config.yaml
inner_norm: false
positions: "rope"
learning_rate: 0.0014
beta1: 0.85
eps: 1e-08
gradient_noise: 0.1
final_lr_fraction: 0.01
Rows from block 4, named by matrix and row number. Rows with one number belong to one neuron. Each number is 200 + 40 x the weight over its row's rms, rounded and kept within 0 to 999. All counts start at 0. After the name is the row's rms in percent of the matrix's.
# gate: MLP gate (model.blocks.4.mlp.gate.weight, 256x128), inputs 64-127
# fc1: MLP up (model.blocks.4.mlp.fc1.weight, 256x128), inputs 64-127
# fc2: MLP down (model.blocks.4.mlp.fc2.weight, 128x256, transposed), outputs 64-127
gate.168,111,187,236,200,200,261,241,194,149,162,212,200,147,200,123,200,279,200,177,200,200,267,195,275,195,254,200,210,198,200,200,90,142,289,226,200,164,215,200,208,200,222,185,200,143,192,183,200,130,200,139,178,200,162,212,200,260,213,200,283,157,121,209,200,200
fc1.168,102,225,257,154,318,166,200,230,242,268,208,271,146,200,228,200,157,98,258,290,200,123,160,200,93,200,200,169,200,140,200,132,181,200,200,200,200,200,195,217,200,159,200,251,250,200,187,242,201,263,228,185,233,184,210,244,253,278,185,156,244,200,200,222,215
fc2.168,108,187,277,269,189,200,239,160,235,230,243,166,204,265,156,163,99,149,128,258,200,187,225,242,206,217,224,200,182,202,168,228,215,200,200,245,202,155,204,200,200,193,221,200,212,219,192,158,200,227,200,244,122,288,200,230,275,279,285,200,200,159,145,200,200
gate.169,103,243,198,217,254,163,200,229,246,189,278,200,258,217,179,223,242,223,217,200,200,108,191,200,151,239,177,200,200,194,234,200,200,200,241,205,200,203,110,196,200,233,245,218,261,248,196,200,200,314,171,200,209,153,281,200,200,243,200,182,200,186,200,200,186
fc1.169,106,193,213,200,262,308,191,200,171,144,211,200,278,136,200,305,200,225,86,166,277,177,221,150,124,242,200,200,208,245,200,210,200,294,274,211,214,169,200,243,195,212,189,166,200,200,200,204,197,200,150,184,68,213,126,200,199,159,200,200,220,198,154,298,155
fc2.169,102,200,239,200,233,200,200,200,200,270,192,267,220,192,190,151,215,200,200,274,200,200,152,206,183,174,200,198,189,232,182,219,236,139,191,176,255,206,257,192,200,218,205,245,283,144,180,232,133,200,159,200,210,262,213,162,200,152,137,256,200,217,200,95,200
gate.170,103,201,200,145,115,200,157,220,200,149,200,219,228,203,251,200,181,190,212,200,200,194,263,121,200,227,207,268,221,191,249,175,207,133,272,239,197,106,200,220,168,181,200,185,200,190,200,128,171,200,127,200,302,200,139,200,200,176,271,200,212,256,176,200,183
fc1.170,104,191,201,154,246,236,183,200,221,139,200,200,218,173,200,173,200,256,223,229,200,200,135,250,203,200,200,200,180,243,155,200,297,200,169,279,287,185,127,200,267,186,200,209,158,200,215,179,181,200,292,200,199,159,285,200,200,200,154,266,205,200,200,230,185
fc2.170,106,200,217,180,200,185,213,206,200,215,204,200,200,163,129,158,214,179,295,200,211,213,290,262,200,238,200,155,175,188,200,263,170,200,249,200,200,153,248,161,200,200,207,259,212,275,260,224,200,179,257,142,200,217,132,250,178,229,180,254,200,200,168,200,124
gate.171,093,128,200,261,112,285,242,200,200,204,179,214,163,200,200,200,200,200,252,263,157,109,237,193,260,200,200,204,200,200,188,260,201,200,188,200,200,200,200,158,161,254,198,214,181,233,167,200,118,229,200,173,200,194,200,200,200,195,187,127,234,200,186,295,241
fc1.171,090,265,276,242,198,328,147,143,200,204,200,238,221,131,200,113,243,265,200,187,90,200,108,200,221,159,246,123,194,200,161,217,200,185,200,174,200,200,139,127,144,200,210,200,158,208,200,200,200,200,220,213,268,179,200,179,200,200,131,200,200,200,258,140,175
fc2.171,089,200,237,220,200,254,200,245,254,272,200,200,159,229,200,222,103,200,217,227,245,200,191,200,173,200,189,200,167,200,74,263,149,209,177,200,193,307,200,200,200,164,221,212,191,142,147,164,204,200,141,190,200,216,200,151,187,289,172,205,201,213,200,172,200
gate.172,105,200,254,297,200,200,152,156,200,205,174,200,180,220,155,200,186,226,216,119,235,214,243,321,207,228,185,233,200,200,185,193,200,225,233,260,180,200,200,293,134,226,148,256,237,161,210,200,152,200,200,200,155,204,211,200,248,200,258,271,200,233,128,200,86
fc1.172,099,200,124,200,158,200,200,275,170,223,104,194,187,200,216,266,310,232,200,220,196,176,231,160,280,177,159,170,200,167,297,182,172,111,200,226,200,316,200,273,200,200,172,221,303,200,205,168,200,241,122,163,200,142,200,247,200,200,188,200,200,200,182,200,195
fc2.172,105,146,226,230,124,200,130,184,183,149,260,229,200,159,200,292,223,137,169,200,171,246,200,205,128,208,183,200,173,200,200,203,273,60,174,176,200,200,229,203,200,200,129,200,241,188,140,200,205,200,276,281,238,200,200,200,200,294,200,177,175,200,146,256,200
gate.173,092,158,205,181,233,233,200,207,245,200,286,184,206,235,200,110,156,205,200,160,200,199,200,151,170,154,230,200,170,187,200,186,200,168,200,245,200,273,200,194,144,181,173,235,200,302,222,257,163,173,174,184,199,200,200,239,238,279,158,219,291,211,200,204,133
fc1.173,103,313,204,157,280,200,200,200,189,200,201,200,247,242,200,218,188,167,200,294,251,200,290,190,200,200,217,323,237,237,201,203,164,121,200,169,174,201,135,215,197,193,200,200,207,247,210,153,177,200,200,200,222,181,225,166,188,240,163,177,145,298,76,147,191
fc2.173,098,200,200,166,219,170,200,200,242,192,239,224,321,200,200,200,200,200,197,200,209,194,205,155,200,200,229,214,78,128,200,116,277,200,222,303,161,200,245,213,242,269,218,192,180,195,165,200,200,251,240,200,180,200,136,200,200,159,200,161,200,204,272,208,200
gate.174,094,200,133,248,238,281,216,200,262,200,174,181,152,200,167,200,200,200,220,200,232,179,187,193,200,200,237,165,337,246,200,188,237,295,163,200,170,200,177,303,200,200,212,200,200,222,195,200,199,163,184,200,284,163,174,137,205,200,158,200,200,200,118,154,157
fc1.174,103,216,200,180,209,320,128,200,213,175,219,168,254,232,172,175,171,194,200,200,121,243,193,200,96,213,237,324,207,279,218,239,249,182,200,201,200,190,246,140,265,126,148,157,206,187,200,210,245,200,249,214,199,229,200,143,200,200,270,200,237,180,222,200,249
fc2.174,103,200,229,106,169,156,200,244,180,203,231,200,200,243,200,84,283,184,219,200,234,160,200,288,227,201,282,180,200,274,183,200,280,200,176,197,167,121,200,271,159,200,214,249,249,208,198,194,200,217,200,234,274,180,200,230,226,217,149,209,200,265,197,150,226
gate.175,101,211,129,200,253,200,200,133,200,156,196,170,205,200,200,247,200,107,212,193,172,235,165,123,264,200,200,200,190,200,183,200,275,200,149,200,183,242,182,213,200,153,200,200,245,233,255,200,178,200,161,222,204,200,200,232,282,173,238,225,240,200,178,252,200
fc1.175,103,200,214,115,263,232,200,209,200,177,160,200,192,181,200,200,113,257,185,200,191,224,200,134,200,189,194,200,176,200,114,200,200,230,185,290,177,253,217,247,320,172,200,118,245,197,169,188,230,200,200,200,216,190,278,200,260,249,243,200,211,261,193,254,183
fc2.175,102,234,178,200,200,217,173,200,154,150,200,188,155,208,162,236,255,213,200,213,200,180,200,200,130,211,186,200,230,269,163,258,211,152,214,223,270,94,253,200,147,174,219,287,317,162,200,200,123,220,163,223,228,230,229,200,240,173,162,200,156,183,200,208,200
gate.176,099,200,128,197,171,233,184,271,285,200,152,200,124,200,240,160,236,200,200,136,200,200,262,183,218,137,181,253,337,301,151,152,164,181,212,270,132,200,169,200,200,200,213,150,179,171,258,200,249,185,178,200,192,246,262,200,252,200,200,200,205,147,182,239,230
fc1.176,099,235,177,200,127,139,248,190,138,200,218,209,172,240,200,200,170,200,200,240,200,181,257,200,196,200,201,141,200,207,200,207,251,104,132,186,85,200,200,286,124,203,211,151,167,200,200,200,244,256,189,212,205,200,291,200,221,146,189,142,200,213,185,200,171
fc2.176,099,182,200,264,200,165,210,193,174,90,133,200,250,171,200,225,262,200,200,134,261,198,179,288,200,303,96,200,150,127,225,242,200,207,200,218,226,200,204,142,200,176,200,263,200,216,253,176,200,207,189,236,217,200,101,200,160,200,225,200,200,200,200,200,112
gate.177,092,200,200,204,196,200,200,200,246,200,200,185,200,119,174,178,200,222,226,199,186,200,143,200,131,200,212,200,187,200,200,200,205,232,200,200,181,170,216,197,153,180,149,213,101,150,242,134,123,216,297,178,214,200,192,250,197,131,319,200,196,200,172,151,200
fc1.177,108,200,200,200,121,110,231,137,128,200,219,231,200,234,200,211,234,201,177,239,140,200,195,257,200,200,271,142,196,205,254,224,254,156,219,200,218,231,224,174,204,200,263,239,284,183,158,250,157,190,192,250,225,139,196,200,200,144,224,200,200,209,200,225,137
fc2.177,101,200,200,178,175,259,249,200,200,200,276,200,143,238,226,200,208,200,191,200,244,200,200,232,153,200,153,135,200,270,200,262,273,214,200,200,200,304,135,152,246,200,136,154,172,161,200,143,217,200,84,136,200,210,151,200,219,200,218,200,200,257,214,246,257
gate.178,115,286,234,251,217,210,212,200,196,200,200,268,190,225,231,200,184,206,200,225,237,200,182,200,221,203,193,200,239,200,195,200,164,210,268,200,155,189,213,200,104,296,163,221,199,198,180,189,182,236,198,200,244,251,200,282,168,238,200,239,189,242,200,149,200
fc1.178,104,200,275,183,171,200,204,213,192,287,245,200,186,200,268,212,224,98,284,154,200,157,241,269,199,186,157,266,218,265,199,214,217,200,200,200,78,148,162,237,248,239,200,200,175,222,200,147,210,206,186,126,200,200,259,127,200,200,214,283,218,200,233,167,200
fc2.178,106,200,167,151,220,200,200,227,285,249,273,175,286,200,162,203,200,200,148,200,200,200,154,187,224,200,204,231,185,217,200,146,173,177,230,268,156,200,200,249,161,217,255,164,200,186,226,200,184,200,256,246,200,317,217,215,201,277,212,159,137,241,207,200,200
gate.179,098,341,221,190,216,180,154,319,184,146,199,200,178,208,200,172,267,232,304,200,200,201,229,177,243,166,230,175,208,207,259,123,259,200,200,213,176,200,143,200,226,165,219,200,200,162,200,222,217,266,239,200,200,165,82,205,200,299,275,238,165,158,258,163,209
fc1.179,100,216,128,236,200,188,108,204,185,284,171,132,200,255,189,200,158,251,200,200,236,227,226,206,120,174,261,159,197,239,195,193,203,125,168,171,232,200,186,192,194,200,239,191,232,214,270,265,182,203,186,236,234,200,200,194,239,177,144,255,264,200,200,194,200
fc2.179,096,135,264,200,178,168,182,168,218,200,161,200,200,200,200,199,200,192,116,183,211,163,200,200,222,214,200,200,247,133,200,207,200,203,200,269,168,159,187,197,195,200,200,219,181,222,223,242,163,171,200,200,260,200,252,195,200,202,195,205,206,200,173,200,255
gate.180,101,180,143,273,121,200,200,200,149,233,200,245,237,291,69,200,190,200,196,200,200,227,144,200,234,209,188,226,283,214,264,200,200,222,236,200,235,200,200,233,189,241,167,163,189,277,182,295,200,210,323,200,200,189,236,144,165,161,200,239,202,200,261,217,208
fc1.180,096,276,208,214,184,200,153,159,245,220,249,185,200,200,209,200,268,96,142,192,216,200,200,200,200,121,195,230,177,192,200,238,249,200,200,200,187,200,274,203,200,150,248,200,290,250,149,269,165,181,168,258,202,132,194,161,266,282,200,155,304,200,200,141,200
fc2.180,098,218,290,184,235,200,246,139,200,167,287,200,121,200,200,151,213,239,200,271,200,157,184,200,196,200,189,184,200,205,312,200,209,171,123,115,211,228,159,206,215,200,300,190,276,220,245,200,169,188,213,219,189,270,200,246,200,200,200,196,145,217,182,200,200
gate.181,109,200,205,200,216,200,126,265,267,200,193,200,200,206,200,119,187,173,232,202,272,191,200,200,107,140,200,200,150,299,206,185,220,200,200,200,200,169,200,259,200,217,234,253,293,200,203,233,200,170,116,186,200,205,200,255,200,244,200,263,139,174,200,256,213
fc1.181,102,200,200,189,224,200,210,273,271,177,112,220,240,200,185,200,266,175,190,121,245,119,200,200,200,200,257,200,264,188,217,145,171,200,258,219,156,154,200,180,149,200,266,206,200,247,200,217,177,200,240,236,200,240,187,182,200,206,238,200,139,242,148,251,136
fc2.181,103,198,208,200,225,255,200,309,200,200,200,252,200,151,201,252,200,278,160,248,111,230,200,200,270,217,209,208,196,240,182,272,207,176,206,200,111,238,266,228,200,195,200,200,137,243,198,211,200,185,144,197,200,211,168,220,200,179,217,238,138,200,200,178,197
gate.182,095,224,241,200,194,200,200,200,200,200,200,163,237,280,174,148,214,242,255,205,197,159,200,200,175,200,197,211,200,218,191,184,200,200,184,273,228,198,127,181,183,228,175,179,120,213,200,218,211,203,270,222,282,278,183,231,247,204,237,112,228,200,173,189,262
fc1.182,094,200,163,200,200,178,183,288,200,143,182,171,205,204,200,234,200,186,220,275,200,233,183,233,200,250,200,188,200,108,270,201,179,200,216,124,220,202,286,200,200,146,144,214,171,200,265,248,126,226,200,244,235,200,184,180,200,218,200,131,234,90,294,178,237
fc2.182,096,128,194,200,200,315,200,200,208,173,166,200,200,166,200,201,265,134,200,149,233,192,241,165,227,196,200,200,200,159,215,192,156,217,225,116,121,200,197,183,223,186,140,239,205,200,170,248,200,265,217,196,238,255,250,167,200,200,200,200,160,161,81,206,200
gate.184,097,200,200,200,257,189,200,200,200,302,224,200,264,251,200,214,200,156,196,203,268,200,200,165,146,220,153,166,177,173,210,200,99,200,267,200,249,124,200,269,122,267,181,200,280,200,176,200,273,247,255,213,162,198,155,202,102,200,257,200,122,200,200,200,200
fc1.184,096,191,273,200,188,200,229,248,278,265,209,263,199,177,237,200,178,171,200,216,199,200,156,270,200,225,186,200,200,97,116,200,132,264,233,223,251,274,202,200,181,246,150,200,222,200,200,200,166,264,200,277,200,241,213,271,200,191,173,181,200,203,246,226,284
fc2.184,097,140,260,261,200,208,200,177,200,269,162,200,175,200,200,181,200,200,202,166,278,150,194,255,141,200,200,171,213,196,217,157,258,188,133,230,200,143,200,235,200,279,185,276,143,255,157,200,136,211,212,216,235,281,272,200,200,200,200,200,243,214,200,118,224
gate.185,102,177,166,124,200,211,244,187,166,200,192,163,200,245,200,200,200,222,271,200,280,170,251,200,200,200,215,200,200,256,295,194,165,238,236,225,200,231,242,265,200,200,128,204,200,265,225,200,163,288,144,200,174,201,200,200,216,217,135,200,124,172,200,221,222
fc1.185,100,247,200,157,200,200,235,200,186,200,200,160,200,268,200,149,180,200,200,111,223,269,190,200,97,200,126,263,181,252,235,200,250,231,187,269,263,255,200,277,202,200,139,272,263,256,200,252,206,212,185,247,156,171,200,200,222,200,200,200,200,200,204,286,174
fc2.185,103,167,200,175,234,200,174,186,305,200,200,195,166,170,124,209,202,253,200,208,210,178,252,188,242,200,200,200,198,156,200,200,274,207,200,200,200,207,207,200,132,200,222,186,200,178,169,200,200,210,200,297,128,240,200,248,200,200,253,186,207,200,205,201,200
gate.186,111,200,166,241,199,192,150,260,249,263,200,179,145,200,175,200,200,72,99,191,200,200,216,194,175,197,243,245,259,201,200,215,228,264,254,194,200,131,237,281,272,203,200,226,200,238,164,227,197,200,200,216,89,200,204,200,187,291,323,170,179,200,226,252,215
fc1.186,095,200,226,200,264,132,257,212,173,244,226,214,204,200,200,236,198,241,200,200,123,145,191,188,282,200,173,108,190,138,200,239,200,122,129,110,204,216,261,189,200,239,242,175,200,92,179,179,200,200,200,200,254,200,207,200,200,241,200,184,200,245,275,210,200
fc2.186,092,125,177,219,198,228,200,179,200,172,211,238,255,181,200,160,170,276,143,191,218,200,200,173,200,266,192,160,200,169,195,200,184,217,191,184,168,200,192,219,128,231,215,216,200,200,200,200,264,285,193,125,200,123,95,200,205,200,274,255,250,195,214,143,263
gate.187,095,236,152,200,196,200,228,182,158,166,264,225,200,107,170,184,112,196,200,232,257,234,222,200,183,248,228,200,220,297,194,199,266,220,200,159,200,200,276,200,200,256,200,167,200,360,158,200,162,176,246,161,200,200,221,200,286,80,243,154,189,200,200,200,200
fc1.187,100,123,269,220,200,181,143,65,142,207,136,141,200,200,200,189,219,255,278,167,229,286,142,219,180,121,149,200,200,188,232,200,134,197,179,213,203,200,200,200,121,200,128,155,200,200,204,200,200,281,200,158,200,255,196,122,256,200,200,241,113,223,200,165,200
fc2.187,098,200,176,200,151,254,226,172,200,200,200,232,200,253,228,188,185,134,195,200,127,258,205,214,197,255,200,268,255,261,200,240,200,277,209,135,268,200,203,200,102,200,200,247,164,287,200,129,210,200,200,200,200,168,200,174,200,227,152,210,200,240,274,200,144
gate.188,108,192,172,271,178,245,200,129,293,200,267,162,238,200,177,192,200,210,113,223,219,221,200,98,175,200,183,170,261,200,154,200,214,171,243,200,230,174,181,200,154,200,200,159,200,200,184,145,227,191,195,194,135,200,316,200,201,200,317,226,221,150,189,200,203
fc1.188,096,183,200,200,148,200,67,200,215,200,316,227,308,266,200,184,273,200,248,273,187,199,187,170,200,190,200,200,234,236,200,200,200,238,173,275,208,154,124,201,270,200,248,193,200,168,242,102,200,187,179,165,139,233,256,192,167,235,200,224,249,223,188,200,232
fc2.188,104,200,148,238,234,200,209,253,201,244,185,200,182,200,200,174,139,200,200,237,210,169,200,244,294,111,179,150,173,187,195,184,176,161,181,132,200,200,234,200,193,188,239,200,200,200,101,128,190,142,200,225,263,266,200,200,200,203,154,218,218,169,146,244,174
gate.189,099,319,190,165,128,219,237,224,175,248,245,225,98,153,232,200,200,200,200,200,178,200,116,237,250,142,165,239,268,169,158,200,200,200,223,200,113,200,200,255,169,200,200,197,142,200,192,167,200,188,235,198,200,206,263,200,210,200,278,186,169,200,255,224,220
fc1.189,107,166,140,236,158,200,153,173,262,200,146,172,200,147,135,106,167,208,171,270,210,253,110,222,250,139,200,200,176,169,201,200,253,243,187,170,221,175,244,131,200,200,245,200,200,200,224,226,200,269,214,137,200,191,200,200,247,200,239,253,85,154,195,218,159
fc2.189,102,200,200,200,152,200,200,223,200,200,129,120,200,200,287,200,155,244,192,211,200,221,200,217,169,200,299,262,229,200,260,231,164,200,233,216,189,205,200,192,262,136,106,200,210,246,200,240,200,200,139,132,242,218,210,179,144,258,233,217,200,104,196,184,185
gate.190,102,214,184,200,230,195,211,245,279,240,264,200,227,200,216,111,207,254,181,230,226,130,200,118,132,212,165,200,169,200,200,54,161,221,265,150,129,200,191,200,138,229,200,200,200,200,178,200,200,200,143,200,209,200,200,200,206,154,200,264,168,216,206,187,200
fc1.190,101,165,247,200,308,200,241,179,200,270,252,196,274,268,176,200,200,184,174,269,200,284,200,200,198,205,200,200,200,200,191,202,212,200,148,200,206,261,335,157,287,216,198,200,200,179,173,134,178,199,261,200,196,93,175,196,296,173,210,155,163,200,253,196,200
fc2.190,106,194,207,200,138,198,178,196,273,184,200,231,284,177,259,216,125,157,171,200,196,238,195,200,200,113,256,175,200,237,138,217,283,231,223,192,225,244,188,200,200,233,229,200,229,280,195,210,108,200,130,200,283,200,233,202,57,169,189,263,246,200,224,200,284
gate.193,100,193,224,245,288,200,223,200,130,200,237,200,200,156,193,258,343,212,178,180,200,234,200,200,150,197,285,200,254,226,205,98,200,232,258,200,203,200,222,230,216,238,172,200,225,234,191,200,200,234,138,196,123,153,200,232,156,273,200,232,180,163,200,234,308
fc1.193,108,130,149,181,146,200,200,279,200,119,193,200,203,204,126,173,200,221,276,95,200,269,104,139,238,200,212,231,200,218,220,200,200,200,192,200,211,185,167,149,275,229,183,186,200,272,217,213,200,200,159,149,233,209,181,115,156,135,200,196,202,151,283,200,160
fc2.193,108,263,145,117,208,195,184,243,185,164,235,261,228,163,275,200,249,200,200,157,130,241,147,193,198,219,200,230,175,167,180,177,129,200,178,223,200,200,200,177,250,179,200,258,200,178,194,209,200,307,200,208,156,200,228,200,288,200,200,241,176,281,265,209,200
gate.194,100,200,160,200,162,281,200,251,239,190,200,226,201,200,160,127,192,136,200,112,219,200,200,154,163,172,236,200,121,200,250,123,234,181,200,150,200,266,144,152,282,200,200,200,200,200,226,155,145,226,176,223,172,206,258,189,227,200,200,230,170,202,200,200,194
fc1.194,102,254,200,171,168,216,206,200,227,200,200,158,200,174,169,200,164,260,100,200,200,218,233,218,163,243,236,200,200,197,288,200,200,196,200,200,252,277,200,198,198,203,241,200,167,270,275,199,243,200,223,186,167,153,206,200,200,124,149,208,211,200,198,186,206
fc2.194,103,263,167,243,200,140,151,165,200,231,200,200,121,125,182,200,237,200,120,207,239,161,147,232,257,200,200,200,252,200,212,237,211,244,200,251,239,228,200,163,159,200,215,200,257,200,200,235,169,200,200,200,200,192,109,200,131,188,265,200,221,200,200,236,251
gate.196,097,200,200,176,230,200,194,192,172,199,200,200,144,232,161,200,319,120,132,200,200,188,164,200,191,245,110,171,157,253,190,200,143,200,259,200,255,220,209,220,200,200,206,185,200,200,97,200,200,200,200,320,175,200,248,200,123,234,180,163,212,200,200,213,213
fc1.196,104,200,245,255,207,170,162,167,200,229,200,201,233,210,200,162,211,209,242,139,149,212,218,148,198,123,192,228,200,121,174,200,200,200,200,227,200,233,200,247,218,200,330,200,219,150,200,200,200,206,238,235,125,200,234,254,239,194,200,259,266,200,124,260,200
fc2.196,097,125,200,200,250,200,200,193,161,236,200,200,155,194,247,200,182,116,187,200,183,200,162,183,129,241,200,203,253,200,200,140,200,215,250,200,261,200,179,274,200,189,166,257,206,217,200,146,201,273,200,279,172,172,232,202,190,200,165,85,165,203,155,200,240
gate.197,096,236,167,182,245,170,189,200,175,285,144,174,239,157,189,174,218,200,235,158,200,200,200,200,200,200,185,221,200,246,200,164,200,200,200,219,200,200,256,200,224,256,140,193,172,256,200,200,277,214,237,149,152,173,200,200,211,200,280,200,307,200,184,200,204
fc1.197,107,279,267,199,200,295,225,200,208,200,213,189,161,137,200,199,180,178,142,320,200,193,263,226,200,292,118,178,134,200,200,200,121,157,200,200,161,168,167,200,220,200,178,197,150,219,226,234,231,204,140,204,200,75,200,287,209,200,200,200,188,263,202,200,200
fc2.197,104,160,200,200,198,248,200,201,276,198,127,259,200,200,170,127,200,240,241,200,146,227,115,211,163,200,143,200,130,195,177,200,200,200,287,313,151,200,220,178,292,200,200,200,146,230,200,258,179,200,200,216,200,160,210,271,200,102,198,186,247,228,200,200,220
gate.198,093,140,226,181,196,192,200,206,230,123,200,200,183,177,148,212,269,190,225,200,259,200,215,230,200,200,185,259,200,226,226,111,165,210,260,200,186,205,200,200,200,239,200,235,200,248,271,214,104,200,158,135,200,213,192,187,198,200,164,200,200,201,100,219,278
fc1.198,088,200,185,172,215,150,303,230,215,200,273,182,202,206,145,168,200,142,160,296,194,148,91,200,200,200,159,196,241,224,293,185,175,202,200,200,200,133,200,141,200,208,200,233,158,200,284,200,184,248,158,78,200,136,205,200,202,277,187,200,256,172,226,144,248
fc2.198,095,200,286,155,179,76,244,181,254,209,175,178,160,178,213,200,231,200,202,170,163,183,261,109,144,212,200,256,200,273,215,235,200,229,160,224,200,178,224,208,200,208,164,210,200,200,300,200,211,199,226,271,200,200,238,200,205,200,200,200,110,258,200,200,200
gate.199,088,200,250,66,200,232,277,142,141,194,190,200,200,249,240,238,187,200,200,146,131,187,250,196,200,200,200,234,200,226,218,172,200,218,188,157,217,229,174,200,233,200,200,200,200,210,200,194,200,162,100,134,200,200,271,164,200,244,200,200,197,220,239,200,320
fc1.199,095,200,214,200,163,200,168,169,220,200,200,188,171,204,200,200,171,200,247,126,347,200,273,252,200,150,232,166,187,200,111,148,179,138,200,156,183,240,204,224,179,152,202,199,252,200,200,208,174,173,179,225,200,200,113,200,200,265,200,200,246,224,125,201,105
fc2.199,093,179,200,200,121,175,190,266,165,193,197,207,229,191,200,184,265,207,239,200,129,176,200,201,262,157,198,183,239,200,258,120,149,177,211,200,129,197,115,302,237,286,200,224,173,139,190,200,156,187,153,237,200,200,232,173,184,200,181,182,256,224,200,176,338
gate.200,126,200,214,245,157,200,161,256,269,174,227,196,200,193,200,161,197,200,202,258,200,203,122,164,244,200,177,200,290,265,241,172,141,236,264,190,99,150,187,198,255,286,140,251,110,200,232,200,126,200,167,181,212,191,259,216,171,236,260,229,200,146,260,213,156
fc1.200,103,101,226,161,210,200,229,249,246,151,176,288,169,178,139,200,175,129,200,184,179,181,178,241,134,229,178,237,313,283,199,200,200,242,242,175,167,200,197,200,200,163,252,200,200,193,178,219,200,200,174,211,166,188,200,201,104,219,220,153,323,200,200,200,221
fc2.200,100,165,237,200,200,272,162,256,171,193,200,252,189,207,187,212,137,189,164,154,200,178,232,273,146,241,180,200,200,193,276,164,142,205,211,200,150,300,138,173,197,200,200,234,94,157,150,186,200,221,231,200,200,214,266,175,256,221,253,225,249,180,237,182,153
gate.201,092,200,168,200,202,200,200,194,243,94,187,181,219,174,57,118,162,200,200,241,200,257,200,146,210,200,230,200,158,200,200,200,205,200,176,179,200,285,194,200,238,153,200,156,155,252,200,249,200,217,200,200,200,192,200,200,280,89,220,200,200,200,184,200,288
fc1.201,096,199,221,125,200,257,200,200,200,200,200,169,257,297,200,190,162,128,233,200,223,290,200,165,121,200,264,200,194,184,222,200,223,262,200,200,200,200,200,200,200,242,198,196,200,219,188,239,207,186,200,200,207,323,154,197,195,200,167,267,147,214,200,200,259
fc2.201,099,200,84,213,209,213,118,228,215,184,179,200,169,158,239,277,180,200,148,203,200,152,169,200,200,163,234,200,200,200,227,178,159,163,200,148,155,230,200,160,208,197,176,264,174,157,200,247,200,200,249,204,187,200,242,255,283,185,196,293,212,228,226,197,243
gate.202,103,249,222,191,239,185,200,200,170,257,228,200,146,222,127,200,197,88,151,200,167,200,200,200,193,222,200,222,198,200,198,183,145,187,200,220,200,239,231,232,197,283,200,199,227,209,212,184,200,94,183,266,176,184,158,200,125,200,215,128,81,175,200,235,177
fc1.202,100,216,200,179,301,149,279,200,222,200,230,251,239,185,181,200,142,115,161,225,116,200,234,200,200,200,200,192,206,173,200,138,198,200,142,200,184,200,201,153,257,234,209,101,256,257,200,212,200,218,202,200,227,175,176,286,161,200,200,200,200,200,217,116,219
fc2.202,103,210,201,295,200,235,159,278,200,175,236,200,167,200,200,192,122,298,155,208,182,200,200,207,216,173,178,231,138,202,200,224,161,200,222,257,216,242,200,197,169,133,235,198,200,179,131,161,200,200,200,200,218,149,218,208,179,252,168,200,193,256,221,219,169
gate.204,102,214,222,200,216,185,250,243,200,195,235,223,200,263,156,200,227,200,133,246,252,233,201,152,200,200,207,144,199,187,204,199,189,176,200,104,201,200,243,152,252,359,200,200,191,200,161,286,109,200,200,246,200,193,286,232,127,184,157,200,200,199,222,225,259
fc1.204,103,200,241,149,140,269,194,200,218,200,162,188,186,100,165,207,200,303,251,140,261,166,185,261,179,202,156,200,200,200,200,200,221,198,215,200,200,194,196,282,125,200,196,215,123,242,239,161,188,200,148,210,200,165,305,200,195,132,158,225,290,246,200,210,162
fc2.204,103,204,200,200,200,270,224,179,200,250,200,263,202,200,95,206,293,180,161,174,193,289,200,200,200,208,200,238,212,149,181,200,200,189,264,229,212,200,236,225,281,208,206,82,240,282,200,200,256,200,200,175,255,200,200,181,222,200,178,230,197,155,191,183,200
gate.205,106,219,200,209,181,200,157,185,259,185,237,200,216,163,239,149,253,136,200,287,200,200,255,200,200,212,200,200,173,270,200,287,193,201,231,200,200,200,220,291,142,192,251,239,207,200,107,200,138,200,190,163,170,200,200,171,187,187,242,224,149,117,235,200,226
fc1.205,101,198,200,177,160,216,192,202,269,225,253,200,147,243,227,200,193,232,200,199,200,262,205,200,134,200,196,200,200,218,237,160,164,163,200,266,177,150,228,232,269,117,243,247,191,213,200,258,235,200,200,254,244,174,200,247,214,85,200,160,271,227,167,178,228
fc2.205,099,200,145,159,239,194,220,200,275,214,177,200,246,278,219,180,150,200,170,268,219,268,200,222,200,131,265,243,151,215,200,170,230,147,200,116,200,210,169,200,169,200,154,239,232,236,278,231,150,200,156,209,129,200,179,162,230,200,176,126,200,151,214,200,234
gate.206,102,194,215,200,148,200,202,257,200,145,230,281,154,220,91,235,200,176,221,268,110,201,228,171,200,141,200,200,253,200,200,200,200,200,297,248,200,200,229,177,233,306,157,200,219,189,200,200,164,248,200,253,178,167,192,200,200,200,276,235,185,200,170,200,200
fc1.206,100,223,163,129,210,200,197,200,221,156,200,200,209,197,205,200,247,147,251,170,203,201,238,213,85,200,219,129,163,248,180,181,206,124,186,243,248,142,251,216,233,298,200,276,222,248,270,207,225,200,200,145,188,191,200,200,200,192,200,242,200,200,200,200,206
fc2.206,093,200,127,227,164,187,200,233,200,200,167,200,237,250,200,200,266,200,200,200,159,253,255,185,154,200,233,191,149,186,200,166,196,119,205,138,200,216,200,200,162,200,178,200,147,200,207,322,131,200,200,200,168,183,203,245,298,268,155,193,187,200,200,320,205
gate.207,094,200,200,143,203,243,200,222,200,200,199,301,157,200,228,200,192,219,200,200,181,119,200,260,218,263,200,200,155,180,200,170,200,193,207,257,200,131,129,171,200,200,200,130,200,264,200,111,156,185,200,246,200,226,259,200,230,168,200,204,200,269,200,259,179
fc1.207,099,199,236,155,157,215,244,200,138,197,201,200,110,135,201,237,200,277,238,206,236,129,200,200,121,203,200,170,261,127,263,232,200,200,240,200,144,159,162,200,158,251,234,200,163,200,278,262,240,175,141,199,172,249,187,254,200,200,203,200,200,176,245,243,159
fc2.207,097,217,200,261,200,200,248,200,219,93,253,200,138,200,176,247,198,211,200,200,238,215,196,200,200,134,200,200,222,161,190,207,231,200,135,207,200,200,194,200,281,289,239,251,200,164,186,237,192,200,200,211,219,217,166,200,200,144,237,200,200,158,141,224,177